From a checkpoint of a small image classifier.
Model: 8.5M parameters, arch resnet_bottleneck, activation silu, depths [2, 2, 3, 2].
Rows from block 6, named by matrix and row number. Each number is 200 + 40 x the weight over its row's rms, rounded and kept within 0 to 999. All counts start at 0. After the name is the row's rms in percent of the matrix's.
# convs0: reduce pointwise conv (model.blocks.6.convs.0.weight, 192x768x1x1), inputs 693-767
convs0.73,127,254,147,217,184,270,194,232,256,189,223,227,202,201,211,181,250,218,177,201,195,156,199,205,241,234,200,241,243,223,201,203,176,120,185,207,187,190,170,233,185,172,260,185,253,232,231,258,183,253,219,205,211,235,264,184,216,250,136,277,219,191,240,222,232,273,199,182,226,226,247,222,181,246,198,251
convs0.74,076,197,250,183,137,253,266,136,176,260,239,259,215,236,255,194,198,189,201,142,233,224,236,214,247,226,197,242,172,159,199,264,198,223,190,158,217,186,127,191,241,85,227,185,201,259,171,257,187,246,178,272,256,216,171,189,223,195,247,184,237,102,129,206,263,274,177,151,219,163,213,184,136,279,241,238
convs0.75,096,246,137,230,163,200,203,206,191,201,213,215,167,240,190,185,206,337,265,165,254,185,216,245,206,179,287,201,254,144,334,191,194,203,292,172,219,261,329,190,216,173,176,204,215,215,241,211,216,211,185,184,128,221,193,258,193,201,222,186,212,183,194,218,212,209,177,175,199,196,213,290,172,199,251,188
convs0.76,059,206,218,217,184,237,258,123,159,232,259,237,202,230,244,208,211,194,204,114,204,241,195,208,252,215,190,241,191,165,196,266,208,224,198,129,190,208,179,190,249,122,241,187,206,256,213,250,142,277,218,253,237,254,197,197,215,208,245,234,260,141,153,213,262,231,155,157,214,154,237,162,138,264,205,231
convs0.77,101,164,215,210,271,178,205,159,183,191,177,173,238,135,190,142,173,158,237,222,265,228,298,145,194,241,205,195,167,217,145,192,221,181,202,237,168,203,166,172,152,200,132,230,147,151,171,189,290,185,165,191,215,194,112,226,144,162,158,94,213,243,207,194,185,169,243,277,154,224,199,136,272,164,273,177
convs0.78,112,233,193,188,272,193,216,218,172,218,187,194,209,167,233,195,192,194,234,299,288,229,342,190,211,201,226,203,228,217,186,235,210,205,217,304,183,161,151,182,200,168,152,243,183,167,135,206,309,195,204,226,183,179,166,232,200,177,174,157,196,243,218,156,208,200,332,296,187,217,196,196,222,209,304,196
convs0.79,081,198,223,198,171,233,246,151,178,244,241,254,201,253,240,199,216,196,196,123,192,243,184,223,256,210,193,247,193,172,195,246,200,253,191,120,208,204,208,205,248,123,260,164,222,266,200,259,139,268,185,261,262,249,190,191,222,211,255,214,268,147,138,220,250,246,148,136,220,163,229,174,127,265,205,227
convs0.80,106,239,179,229,167,196,208,213,203,205,203,187,168,310,199,203,191,302,247,159,240,197,201,274,212,188,278,191,241,162,338,198,184,210,273,173,217,245,334,222,229,178,220,206,250,201,260,204,193,216,173,196,208,221,178,247,186,226,220,178,226,205,198,214,208,176,180,170,180,195,205,289,179,173,229,187
convs0.81,127,177,177,165,259,195,204,171,137,231,170,179,113,161,217,207,169,150,205,288,240,219,300,173,180,143,190,188,185,216,151,216,208,206,190,260,152,143,131,192,193,120,169,220,188,152,136,187,271,163,212,216,196,154,190,206,201,185,178,178,175,243,190,154,189,192,261,287,198,129,174,151,138,210,244,185
convs0.82,093,227,257,195,162,203,272,167,187,271,224,241,201,248,255,220,209,202,205,144,208,244,232,225,249,198,202,204,214,162,213,260,212,266,186,144,245,186,151,202,285,112,240,171,226,234,147,223,162,232,176,258,263,230,227,199,227,225,266,254,228,109,125,169,244,224,157,171,225,145,224,192,117,258,207,215
convs0.83,085,174,163,234,167,243,197,114,166,199,243,239,207,158,230,211,174,222,202,124,228,201,192,162,227,222,214,271,156,144,223,212,190,189,197,154,180,244,256,177,231,139,207,193,174,262,277,277,151,259,207,199,158,262,202,195,226,186,210,255,263,160,189,279,232,243,175,162,232,175,242,193,144,237,217,235
convs0.84,090,236,182,207,172,180,206,196,185,211,184,192,157,286,214,198,197,308,265,157,257,193,219,274,213,173,268,173,237,149,340,217,189,231,278,173,237,243,322,189,241,161,183,204,214,188,216,182,224,205,183,197,193,209,182,263,179,198,228,186,228,183,193,188,194,164,178,191,184,198,199,288,168,190,252,180
convs0.85,120,194,205,204,254,141,170,220,227,152,145,137,207,166,132,82,201,198,226,227,249,218,270,180,179,200,211,179,201,213,186,137,213,134,211,233,190,243,188,195,91,233,178,222,193,145,198,162,269,174,148,143,208,196,147,221,90,195,128,126,216,230,185,191,146,137,231,249,125,220,185,193,237,65,253,167
convs0.86,122,196,177,164,272,198,200,179,138,219,177,182,111,157,218,206,177,156,215,301,264,219,321,178,188,134,198,189,197,202,154,218,204,204,186,282,171,146,138,189,203,120,163,225,179,158,131,193,283,173,218,218,182,161,195,212,201,178,184,186,184,249,189,141,199,196,277,296,195,144,187,166,132,206,280,191
convs0.87,132,245,220,242,219,208,193,217,221,179,217,198,188,277,171,180,213,192,190,176,185,209,178,261,214,196,203,238,256,218,204,171,181,170,200,194,228,225,248,279,218,203,357,206,281,220,252,205,148,240,181,181,309,256,245,184,172,276,181,251,249,198,210,252,193,186,206,157,149,217,231,203,195,174,190,225
convs0.88,062,194,220,213,164,233,264,119,158,245,227,239,192,239,240,205,190,181,195,116,195,227,201,195,245,207,204,226,177,145,187,246,208,228,195,124,191,210,179,185,249,119,236,171,198,233,196,242,147,259,213,257,237,239,187,193,209,181,249,204,265,142,151,205,249,229,155,152,204,164,221,166,154,251,212,203
convs0.89,074,206,235,195,168,220,277,145,178,266,218,245,203,227,239,200,208,194,207,135,214,235,227,212,251,202,200,214,192,169,191,256,199,261,199,130,210,193,144,198,268,88,243,176,213,249,165,237,158,238,187,277,249,226,193,204,217,211,266,208,253,112,139,186,253,237,148,160,210,152,226,186,132,264,220,215
convs0.90,117,205,213,203,236,135,162,236,234,147,139,132,198,188,128,90,209,218,227,229,245,226,265,187,170,200,219,170,199,206,202,136,211,128,216,228,209,247,188,200,87,239,181,217,200,151,204,153,267,182,158,137,196,199,144,227,102,188,131,141,218,225,200,185,138,134,222,236,138,210,185,212,229,57,247,172
convs0.91,092,174,206,213,166,246,224,119,157,228,242,249,199,196,227,198,193,202,191,119,199,252,188,177,233,207,204,253,162,149,200,232,193,242,202,135,185,220,218,178,238,127,210,183,181,277,242,271,142,273,200,233,188,264,173,186,212,185,243,208,280,161,154,261,258,250,148,145,222,179,242,181,141,252,204,234
convs0.92,090,163,174,242,168,232,201,122,151,199,253,235,191,161,211,220,167,218,203,116,216,210,198,163,214,200,224,271,159,149,216,210,185,195,205,145,168,248,279,181,228,147,193,204,172,236,296,261,157,264,203,200,160,273,207,196,216,177,208,265,267,164,182,279,228,215,172,169,245,178,254,196,131,211,230,217
convs0.93,080,210,243,194,157,236,276,159,182,260,241,259,199,255,243,198,219,196,195,136,218,245,219,217,244,202,203,222,199,166,213,246,197,255,187,132,230,198,170,198,245,100,264,170,213,246,180,242,161,251,188,264,263,234,193,199,217,214,267,212,249,127,133,203,256,256,151,144,219,163,219,178,129,266,215,224
convs0.94,081,225,226,197,188,192,275,158,188,236,212,225,207,254,274,241,205,203,217,132,215,245,218,240,248,196,201,206,213,159,206,275,216,246,205,153,179,177,149,219,277,116,261,201,217,225,156,214,167,240,177,256,233,244,255,206,222,224,249,275,235,112,129,162,241,200,178,191,224,153,224,203,133,248,218,210
convs0.95,091,166,173,237,172,250,202,124,166,194,253,247,191,162,215,199,178,221,194,136,198,221,186,156,226,196,211,289,161,156,212,207,179,204,196,160,192,249,265,185,215,148,206,198,192,269,297,267,153,285,211,196,159,277,188,183,218,185,206,236,276,157,181,303,228,233,177,156,220,173,249,193,145,209,210,212
convs0.96,108,262,218,212,206,181,192,235,246,202,181,185,191,312,208,193,218,214,200,184,199,195,170,323,215,196,210,191,284,212,215,203,179,196,203,172,217,177,208,291,218,208,341,214,310,199,212,194,148,226,179,198,293,228,228,198,184,292,208,239,214,187,175,199,206,181,188,170,153,216,212,209,180,188,203,228
convs0.97,083,222,256,199,168,222,269,169,202,264,240,247,195,260,248,220,216,209,199,140,201,241,221,236,251,200,189,217,212,168,208,260,206,253,190,148,226,201,183,204,270,114,270,183,237,247,160,247,162,242,182,269,283,235,213,193,223,222,269,255,250,119,131,189,260,244,152,153,212,151,225,195,128,259,205,233
convs0.98,123,195,190,194,236,140,171,203,236,163,134,129,191,159,141,57,213,187,214,213,229,191,239,175,185,194,201,189,193,208,171,144,219,149,203,214,159,238,180,216,92,236,198,218,204,143,202,169,219,183,106,155,204,189,157,214,73,197,146,131,197,232,145,198,148,128,218,246,101,227,181,183,235,55,227,178
convs0.99,076,204,217,216,167,233,255,141,189,254,252,251,198,243,245,198,217,201,189,124,196,245,197,219,246,212,197,238,197,168,200,260,205,242,194,135,213,205,201,203,240,115,265,180,220,258,207,250,142,269,188,261,252,248,194,196,217,222,243,226,254,138,141,229,263,236,154,147,206,161,227,180,136,264,204,234
convs0.100,085,190,223,217,169,232,246,128,173,236,249,249,207,241,239,210,210,203,194,115,194,237,198,221,242,212,199,247,183,162,209,238,200,247,194,118,202,215,228,190,255,128,250,176,218,258,210,251,140,270,188,251,247,252,196,185,212,204,253,247,263,149,152,228,257,228,143,142,219,162,238,175,131,257,205,220
convs0.101,073,197,220,205,169,236,256,134,178,259,247,257,209,235,240,193,213,186,197,121,213,243,207,209,249,211,198,234,179,166,194,247,206,247,196,127,212,197,153,183,246,108,251,173,196,254,182,254,151,252,193,268,246,243,188,198,221,205,258,200,253,133,140,217,263,258,157,142,216,168,227,173,137,274,225,217
convs0.102,062,202,217,209,176,217,268,115,160,237,231,240,195,222,245,192,195,179,198,106,201,229,199,206,258,194,191,225,183,159,188,252,201,239,201,114,185,214,165,185,242,101,231,172,194,242,191,237,136,263,211,263,234,248,197,201,207,190,237,210,266,147,151,211,253,224,153,157,213,162,229,150,148,257,194,199
convs0.103,073,191,140,230,155,189,194,224,184,173,198,170,139,214,164,127,193,256,257,148,235,149,199,227,217,141,288,200,218,152,260,168,201,136,279,145,176,275,257,173,152,227,159,202,188,178,246,205,200,217,201,151,146,220,178,263,147,178,144,184,209,172,243,213,180,169,147,168,171,150,225,255,140,127,233,141
convs0.104,101,202,223,179,244,136,175,218,236,170,119,152,209,177,145,93,219,208,237,254,268,226,288,175,177,206,232,166,198,223,188,153,217,177,218,250,175,236,163,197,124,230,181,227,189,151,167,166,289,173,118,168,201,182,151,236,113,202,151,135,206,243,167,165,154,143,242,259,113,231,173,202,252,98,270,185
convs0.105,068,266,157,207,182,195,206,247,181,216,196,217,166,227,206,188,207,292,286,211,287,200,258,221,214,185,313,179,253,160,286,207,192,158,302,198,201,205,236,165,206,181,142,230,186,198,159,188,265,185,235,188,135,177,193,307,196,186,174,200,209,178,256,159,209,211,229,234,219,165,213,270,166,218,285,195
convs0.106,085,212,259,190,155,210,278,166,187,274,227,233,213,241,261,218,201,203,202,132,208,236,225,226,246,200,196,205,206,166,203,269,205,264,185,147,234,166,137,199,265,106,239,180,211,228,138,226,166,223,179,264,259,216,213,201,211,221,270,222,207,106,123,173,239,229,144,177,226,138,220,187,134,243,216,215
convs0.107,127,176,179,163,263,190,201,171,132,227,173,181,114,155,214,203,168,155,204,290,237,220,300,176,180,138,192,186,189,216,150,214,206,208,189,258,158,136,131,192,192,122,168,220,188,152,136,181,270,162,209,216,187,152,189,204,199,186,177,187,171,244,194,151,189,191,258,289,198,137,174,144,144,205,242,192
convs0.108,037,151,213,219,178,197,232,106,160,214,227,218,232,148,220,219,189,147,153,95,186,248,161,167,219,205,169,204,140,139,149,204,198,201,170,130,174,199,157,154,240,127,177,154,140,226,198,208,137,221,243,201,209,220,196,156,215,185,223,224,263,151,211,193,213,190,140,133,251,176,210,126,142,245,188,228
convs0.109,110,238,178,229,172,203,208,220,207,206,215,200,169,313,196,198,189,299,244,175,232,181,196,290,215,186,279,204,250,165,332,200,180,195,270,190,211,248,332,232,225,179,233,206,253,208,270,208,184,218,168,196,204,217,178,253,191,225,226,182,222,193,192,223,214,179,176,148,185,193,213,291,178,174,226,183
convs0.110,141,168,205,200,257,159,186,187,196,179,138,140,197,151,187,118,177,177,228,211,236,216,265,152,174,199,204,188,170,203,158,183,214,193,206,225,155,216,171,185,150,194,150,219,161,143,186,182,250,167,81,183,189,173,131,211,120,165,161,102,197,244,121,196,165,142,231,262,92,222,177,159,243,138,241,170
convs0.111,101,221,154,242,173,250,191,203,245,174,244,230,178,203,187,175,234,181,195,176,210,232,200,197,231,200,198,290,221,208,181,178,184,171,193,175,176,258,252,260,181,193,264,195,255,262,295,260,168,287,178,192,161,280,237,194,199,258,179,247,277,183,191,296,221,237,196,139,188,219,247,176,166,188,215,231
convs0.112,115,217,133,235,198,225,186,232,241,166,221,188,200,209,201,170,229,208,201,179,200,133,157,212,216,201,203,231,228,231,201,199,179,132,201,176,187,211,228,267,174,202,260,205,253,197,233,217,143,230,232,195,186,233,288,218,159,265,149,313,199,196,273,231,211,208,194,153,210,221,239,219,210,171,193,202
convs0.113,125,264,196,216,215,191,190,227,246,186,186,195,192,264,185,194,234,197,197,178,198,193,176,274,216,193,198,215,279,224,208,182,175,176,200,188,214,177,192,295,213,200,359,218,298,215,209,201,137,236,180,187,272,241,249,205,190,298,193,255,217,193,189,215,198,199,209,172,159,218,218,210,189,191,198,224
convs0.114,094,279,189,223,168,193,203,238,227,210,199,188,184,357,199,200,207,269,243,196,211,203,158,329,213,198,271,199,276,185,281,206,177,188,259,190,206,193,274,253,218,188,272,222,287,210,243,199,164,213,169,214,228,209,197,243,181,249,225,208,205,168,184,213,214,178,169,151,160,190,206,263,171,188,199,191
convs0.115,111,211,177,180,304,198,219,208,148,218,172,200,151,140,203,195,186,169,222,287,257,232,267,174,200,151,209,194,190,210,143,208,207,190,215,258,147,156,138,177,192,118,161,274,162,188,116,209,247,187,244,209,177,186,187,234,196,174,187,198,194,267,221,148,214,196,318,350,198,170,191,166,142,209,264,219
convs0.116,087,216,254,196,158,235,266,157,184,251,244,254,195,254,242,199,221,205,196,144,201,232,206,239,251,209,190,230,197,170,215,252,202,251,187,134,242,192,190,202,242,109,271,166,219,253,185,257,151,242,179,264,275,230,199,188,211,212,259,229,258,128,126,215,261,250,152,137,217,161,223,188,119,273,206,229
convs0.117,128,177,182,161,263,193,204,171,139,226,164,174,110,161,212,204,165,159,207,289,243,227,305,175,178,137,194,185,191,209,151,212,209,209,191,265,156,141,130,196,190,118,172,214,191,146,134,185,270,166,213,216,194,155,189,203,202,187,177,183,172,240,192,153,191,193,256,288,198,132,181,147,136,207,246,188
convs0.118,116,204,198,207,236,129,165,243,228,145,148,133,209,183,111,88,210,217,220,208,221,203,232,193,170,201,214,178,206,207,203,117,209,104,214,200,214,251,207,203,75,256,185,210,197,146,222,158,223,186,186,128,194,207,160,220,96,188,120,162,219,220,224,196,148,129,205,226,159,224,190,225,225,50,219,168
convs0.119,036,197,193,205,163,201,199,140,192,230,219,246,239,115,180,242,239,146,176,155,211,271,238,144,194,243,158,171,164,192,144,193,235,204,154,237,190,152,114,180,219,129,174,150,135,243,139,178,271,167,247,197,104,173,163,146,267,213,221,181,212,142,160,166,230,238,165,118,270,174,199,149,176,314,199,222
convs0.120,103,238,176,196,270,189,218,220,178,224,196,199,234,169,228,200,192,213,246,293,291,237,346,194,211,220,240,191,230,209,188,233,228,199,232,287,191,170,157,179,200,170,171,245,183,171,133,207,318,196,230,224,172,181,166,250,192,178,178,155,210,236,263,149,214,202,323,296,201,211,205,202,229,222,308,193
convs0.121,115,253,210,211,203,188,192,225,243,188,182,184,200,283,192,196,229,206,190,188,203,192,166,282,210,201,190,197,280,219,205,197,177,188,193,181,220,169,200,295,217,205,352,204,301,210,210,193,129,222,188,186,284,239,243,196,185,292,202,254,207,195,193,203,194,183,204,170,166,211,218,213,180,179,203,227
convs0.122,123,241,230,221,214,194,196,209,229,185,185,182,200,284,196,196,210,191,200,184,194,199,181,275,208,200,199,211,266,219,198,194,187,190,204,182,243,180,191,284,219,205,375,216,298,201,206,200,157,239,185,192,324,244,235,198,174,282,185,243,230,204,190,212,187,179,209,168,148,206,222,204,193,176,199,226
convs0.123,078,191,222,244,164,238,225,148,141,229,225,221,181,271,215,165,159,228,216,166,234,246,203,212,222,188,224,240,194,142,242,216,176,231,224,181,208,258,309,177,211,140,219,225,205,268,269,243,202,248,184,231,221,233,155,210,190,187,236,153,271,174,154,271,239,210,201,168,181,189,228,214,163,193,230,214
convs0.124,042,194,125,207,163,200,181,159,217,184,202,233,194,149,163,189,216,133,161,81,169,203,173,170,192,166,169,212,198,166,134,169,185,189,181,131,147,222,179,231,211,146,235,157,238,229,218,210,154,228,294,179,126,233,218,161,210,230,208,243,226,152,217,218,182,217,158,149,244,188,214,138,146,211,157,209
convs0.125,095,195,147,232,194,218,185,205,208,154,205,164,189,234,153,104,200,221,196,144,190,112,163,212,225,194,210,242,214,200,213,147,191,86,203,136,190,224,265,250,115,235,227,195,243,159,276,222,142,246,209,167,210,247,238,216,120,238,122,236,194,175,263,269,174,184,180,169,195,212,232,225,191,96,187,160
convs0.126,104,211,231,199,259,150,173,224,219,160,148,153,246,169,142,108,211,206,233,250,266,238,297,183,177,234,214,178,207,218,186,148,209,132,209,257,216,230,183,190,103,233,181,231,187,146,183,161,298,176,194,150,218,194,124,225,118,193,129,123,222,238,219,170,148,155,259,272,155,227,190,188,257,110,275,179
convs0.127,082,190,224,214,169,223,244,122,173,228,241,242,212,228,233,218,209,207,195,110,206,242,200,205,241,218,209,244,189,149,205,246,200,215,197,117,194,219,226,193,245,127,251,170,213,241,217,256,143,260,190,232,224,260,218,179,221,198,239,268,262,130,155,232,258,227,142,151,229,165,241,188,132,252,199,229
convs0.128,084,221,253,200,174,224,274,166,186,265,239,257,205,246,247,213,214,203,209,138,209,241,225,236,252,204,200,222,201,161,200,262,213,256,191,143,232,189,154,209,260,104,255,178,218,241,145,228,173,240,180,269,274,223,197,199,216,212,264,242,249,115,129,175,247,242,159,163,221,142,220,185,117,262,221,217
convs0.129,126,183,179,167,262,190,203,167,134,226,165,177,117,156,218,203,168,155,208,289,238,220,303,175,182,137,190,182,185,211,154,212,206,211,188,262,155,138,133,192,193,118,172,223,191,155,135,185,266,165,205,215,189,156,190,207,204,182,184,186,171,249,191,150,190,189,257,289,200,137,174,153,147,207,249,189
convs0.130,108,239,180,234,164,207,205,217,209,207,207,194,171,320,201,196,193,296,248,170,237,186,199,281,218,184,278,200,247,161,337,200,180,199,272,178,215,246,335,226,231,181,226,205,251,202,266,206,193,223,168,200,204,213,177,250,189,228,222,174,219,198,197,222,207,177,172,158,181,198,204,293,178,176,223,184
convs0.131,082,238,261,183,159,189,248,181,209,274,207,226,183,302,240,194,212,216,200,163,203,248,202,260,224,189,201,183,235,160,230,239,195,251,199,148,253,184,209,244,229,114,297,164,268,242,178,245,172,214,204,277,268,182,199,186,201,263,254,198,241,141,138,168,266,214,142,151,192,173,203,208,134,221,196,228
convs0.132,084,204,237,199,168,230,261,155,193,257,242,257,202,249,233,209,225,204,192,125,206,246,213,221,248,216,200,223,193,167,211,247,205,250,191,133,220,196,194,204,246,103,268,168,221,250,188,254,150,253,178,254,265,247,214,195,221,222,256,240,261,124,135,204,264,247,148,151,211,153,231,188,126,268,210,228
convs0.133,092,214,268,187,160,213,280,170,180,276,229,248,207,245,252,222,212,207,195,134,209,238,228,227,244,195,190,201,202,164,214,265,211,271,181,139,250,180,151,207,273,110,247,166,214,239,143,228,160,235,175,263,274,219,198,192,224,211,277,236,229,110,121,175,247,240,155,160,214,139,215,193,121,254,211,215
convs0.134,088,211,262,197,166,206,278,169,178,271,234,246,203,252,256,211,200,197,209,140,202,233,229,226,248,191,198,209,203,160,204,269,205,257,193,139,236,179,140,203,269,113,236,170,217,230,139,219,166,231,176,267,256,219,205,203,221,212,272,226,233,104,126,167,244,233,152,171,220,132,221,191,124,260,218,205
convs0.135,080,216,222,193,244,140,175,232,227,168,151,164,210,190,152,135,219,241,244,261,274,250,314,180,178,211,252,165,202,218,213,156,203,162,241,258,205,236,179,177,131,232,163,224,175,151,174,165,317,172,197,151,181,194,142,247,131,187,139,124,232,228,240,159,159,160,244,265,159,199,189,229,230,115,284,180
convs0.136,067,260,173,203,187,180,210,244,155,216,187,198,168,234,211,181,205,262,280,231,295,220,296,230,207,175,314,176,251,194,266,212,210,174,309,223,195,192,212,155,191,183,138,230,177,193,153,185,293,182,245,190,144,172,176,287,194,166,177,188,222,191,273,149,218,190,247,228,220,179,206,253,181,204,301,190
convs0.137,066,230,140,218,183,214,183,194,244,199,229,232,199,181,180,193,245,146,184,142,190,237,180,198,223,196,186,240,220,189,157,189,197,200,182,168,162,218,205,267,197,168,267,174,263,242,245,234,135,255,231,195,170,273,239,180,217,252,204,259,248,157,180,249,210,242,188,132,219,186,217,156,164,231,201,231
convs0.138,121,200,180,166,271,203,217,183,145,224,178,187,135,161,225,209,176,159,210,303,257,217,331,182,192,143,190,197,190,199,150,222,203,207,184,288,178,143,135,186,201,119,156,221,181,163,128,190,286,175,219,212,187,161,200,208,203,184,185,200,182,243,205,146,199,192,289,297,212,141,188,168,139,217,280,195
convs0.139,111,234,190,193,278,196,214,225,173,219,185,187,200,168,235,195,189,201,236,306,282,237,344,184,212,196,219,199,217,215,180,233,208,200,211,297,190,156,151,183,197,161,155,243,186,163,134,211,301,188,204,228,181,175,171,234,191,177,177,156,202,244,220,166,206,199,346,300,188,214,202,199,225,210,306,196
convs0.140,091,237,260,204,166,200,275,178,202,255,220,228,200,267,275,213,198,192,209,141,203,248,213,254,248,203,194,210,220,158,201,279,208,249,185,150,235,184,147,230,267,124,273,180,246,227,138,233,176,235,172,281,276,212,221,195,218,237,263,236,227,103,116,172,248,230,168,174,208,151,219,200,147,244,207,208
convs0.141,086,217,263,194,162,228,278,166,181,278,236,259,202,259,247,212,201,197,196,144,205,236,230,243,241,198,194,211,203,171,210,254,202,262,183,136,245,181,155,203,249,110,241,167,217,247,147,238,176,235,169,272,275,220,193,183,227,216,271,217,235,103,119,185,249,244,154,153,215,148,217,192,119,263,204,220
convs0.142,096,227,244,199,169,186,273,180,194,246,198,224,205,261,270,224,197,195,204,138,198,250,217,238,236,204,190,201,217,162,198,270,223,258,188,160,232,175,149,229,283,118,268,174,246,218,141,223,164,230,172,273,258,214,237,198,221,233,258,248,217,103,118,158,236,208,162,176,208,154,219,196,141,242,210,209
convs0.143,065,193,201,214,253,157,179,217,232,138,159,148,201,158,115,87,207,180,213,200,227,188,248,164,186,208,196,192,194,211,168,128,207,126,200,212,199,238,212,230,98,247,212,231,201,140,234,165,228,201,178,137,204,213,169,216,104,211,125,170,212,245,231,203,150,144,222,233,144,250,209,183,249,63,232,184
convs0.144,139,173,198,206,247,156,183,186,204,171,143,147,202,145,172,96,187,175,222,209,233,212,256,151,180,200,207,193,175,190,159,166,219,180,209,216,156,234,178,184,133,213,157,225,169,150,201,180,237,177,82,175,187,182,128,212,105,176,155,104,203,236,125,204,158,135,219,252,90,226,183,170,246,111,235,169
convs0.145,115,181,219,181,269,155,199,177,173,196,147,160,214,163,199,158,175,175,243,253,272,243,323,171,191,217,217,182,188,223,164,195,222,196,210,268,183,205,157,172,168,186,149,238,156,153,153,186,309,181,136,196,215,183,132,228,158,168,163,109,209,249,163,172,174,172,266,281,141,217,179,155,244,177,287,180
convs0.146,119,204,171,175,276,209,218,184,138,227,187,193,139,160,228,207,181,159,206,305,264,213,325,182,199,146,190,195,196,198,157,221,209,198,177,285,175,143,136,177,202,124,163,216,180,165,124,190,285,177,222,217,185,158,198,208,200,183,180,199,181,241,204,149,203,191,298,299,219,150,186,164,134,208,288,196
convs0.147,055,185,203,214,172,237,244,112,156,224,236,234,196,209,243,191,179,153,185,101,188,250,183,178,236,190,178,230,163,140,154,240,201,219,186,112,175,208,163,163,233,116,220,163,176,234,206,231,126,260,221,241,206,243,172,175,198,179,240,180,258,151,152,206,236,224,130,157,216,160,221,130,151,248,178,188
convs0.148,097,267,187,215,173,194,208,236,227,216,208,192,179,356,205,192,200,273,235,194,212,200,164,322,208,195,276,205,270,192,294,208,183,189,263,191,218,207,286,250,219,195,262,216,273,209,245,196,162,212,162,211,238,207,185,247,181,242,225,195,213,171,181,214,215,181,166,147,175,189,195,269,169,185,196,199
convs0.149,107,239,184,225,166,193,212,217,202,209,198,190,162,304,202,199,193,305,254,159,235,186,209,273,214,184,281,200,246,148,342,203,187,216,271,174,227,239,335,228,229,171,212,203,243,201,250,202,193,216,176,195,202,218,174,250,189,221,221,180,215,198,198,210,205,176,175,176,180,194,203,295,180,175,233,184
convs0.150,139,200,229,206,192,198,242,207,257,222,187,180,305,193,231,178,229,210,204,204,233,176,232,198,225,339,217,214,192,221,198,228,249,209,204,222,202,205,165,223,174,279,200,186,224,184,189,217,234,231,218,237,194,219,174,209,173,214,180,145,188,239,274,190,218,186,193,197,193,304,213,197,365,187,237,207
convs0.151,115,211,181,247,192,203,192,219,235,154,190,158,215,200,160,122,203,216,179,157,180,130,164,202,217,234,197,229,209,225,204,144,217,70,198,143,216,241,238,217,102,273,250,173,230,196,259,214,166,247,229,161,216,259,200,194,118,219,100,204,236,180,328,247,184,193,148,167,185,249,247,214,244,137,173,200
convs0.152,122,200,169,176,271,205,211,176,145,222,181,193,133,152,217,205,183,161,206,293,265,223,324,175,197,143,201,186,188,191,151,220,205,201,188,287,173,143,132,181,198,123,163,218,172,170,121,196,286,169,229,214,180,163,193,214,196,175,188,199,186,231,214,147,202,186,298,304,215,143,189,169,133,212,281,194
convs0.153,097,224,244,190,168,159,251,188,212,216,151,188,203,244,260,233,206,188,210,146,205,233,200,218,235,213,190,180,223,147,189,260,220,228,195,182,206,166,142,239,274,164,281,189,242,191,131,224,178,223,156,239,272,225,307,203,217,245,241,310,220,125,151,150,235,164,179,171,196,180,216,191,161,221,206,210
convs0.154,106,209,231,199,248,143,166,233,228,150,143,149,241,177,141,110,220,208,235,249,258,243,292,185,171,217,223,163,207,222,190,143,210,140,213,250,215,235,172,189,102,242,186,225,187,154,181,163,297,184,198,147,210,194,131,228,118,190,127,131,222,240,230,167,148,157,252,259,163,233,189,206,256,93,272,180
convs0.155,119,200,173,176,274,206,217,176,141,219,177,191,138,163,229,206,177,155,205,298,268,219,333,187,196,156,193,193,202,200,152,222,208,203,177,291,174,148,130,186,198,130,159,217,186,164,124,200,286,181,213,221,182,165,201,200,197,184,183,192,178,236,198,150,198,197,284,300,208,152,192,170,144,209,283,188
convs0.156,090,220,262,194,173,208,280,173,191,273,234,233,201,254,258,218,201,193,201,143,204,245,230,231,241,189,190,197,208,166,213,269,214,263,189,149,236,176,139,215,271,112,251,169,224,227,141,219,169,227,172,285,278,212,217,198,212,220,264,226,218,110,119,176,248,229,156,176,207,133,219,193,131,247,210,208
convs0.157,091,247,134,226,170,196,200,206,185,199,211,214,162,245,187,197,206,331,270,166,261,186,208,243,215,182,278,195,246,146,330,198,192,200,292,176,218,256,331,195,222,175,183,205,210,214,243,206,217,210,181,177,133,216,189,269,195,193,218,198,212,182,196,212,209,206,178,179,208,191,213,282,164,206,250,194
convs0.158,048,185,209,208,169,205,225,118,161,221,229,225,188,189,214,191,180,134,175,92,163,249,176,186,226,183,169,218,174,154,145,223,202,230,164,105,170,221,175,173,219,136,233,153,193,233,205,207,119,254,233,215,207,231,192,168,196,187,238,214,279,148,179,193,219,206,143,148,203,157,229,123,141,233,162,193
convs0.159,090,215,135,235,179,222,191,197,212,188,240,212,211,158,197,200,206,224,182,182,190,143,181,165,232,246,204,227,206,191,204,196,189,114,191,214,196,226,192,203,223,158,232,178,226,203,230,252,186,263,259,189,188,257,271,195,212,229,119,303,211,186,272,224,228,231,178,187,257,201,250,203,173,213,193,251
convs0.160,095,229,249,204,160,190,272,176,193,257,211,217,208,242,268,229,198,189,194,144,201,244,228,225,245,201,197,200,225,163,194,265,222,266,179,142,233,174,143,219,283,111,248,178,237,217,141,221,173,225,170,274,260,215,237,196,222,227,260,252,205,104,127,161,241,200,156,181,211,147,219,186,129,239,218,207
convs0.161,086,216,256,198,165,213,277,163,178,268,238,244,207,256,260,212,200,198,202,146,206,238,231,238,249,192,196,208,203,166,210,258,200,262,189,143,247,178,146,201,266,103,243,166,228,240,139,229,169,235,173,270,276,218,200,188,222,212,273,219,231,94,121,181,253,241,156,157,226,139,215,196,123,261,211,220
convs0.162,115,247,154,219,191,248,196,238,255,195,227,227,217,199,207,180,238,224,179,209,185,154,177,208,229,238,207,230,243,227,195,206,193,96,196,204,193,189,168,244,175,187,259,189,250,224,203,236,168,244,242,209,199,249,250,182,208,244,121,277,212,189,287,208,243,267,195,183,249,226,244,224,189,231,181,251
convs0.163,123,258,214,222,214,203,193,224,240,190,194,189,196,285,185,180,217,195,192,183,190,200,173,277,212,198,200,217,275,227,203,182,183,184,200,187,233,185,197,294,217,205,374,208,311,209,214,203,142,234,179,185,301,241,233,192,177,300,194,232,233,206,189,223,196,195,202,162,147,212,216,202,183,181,194,220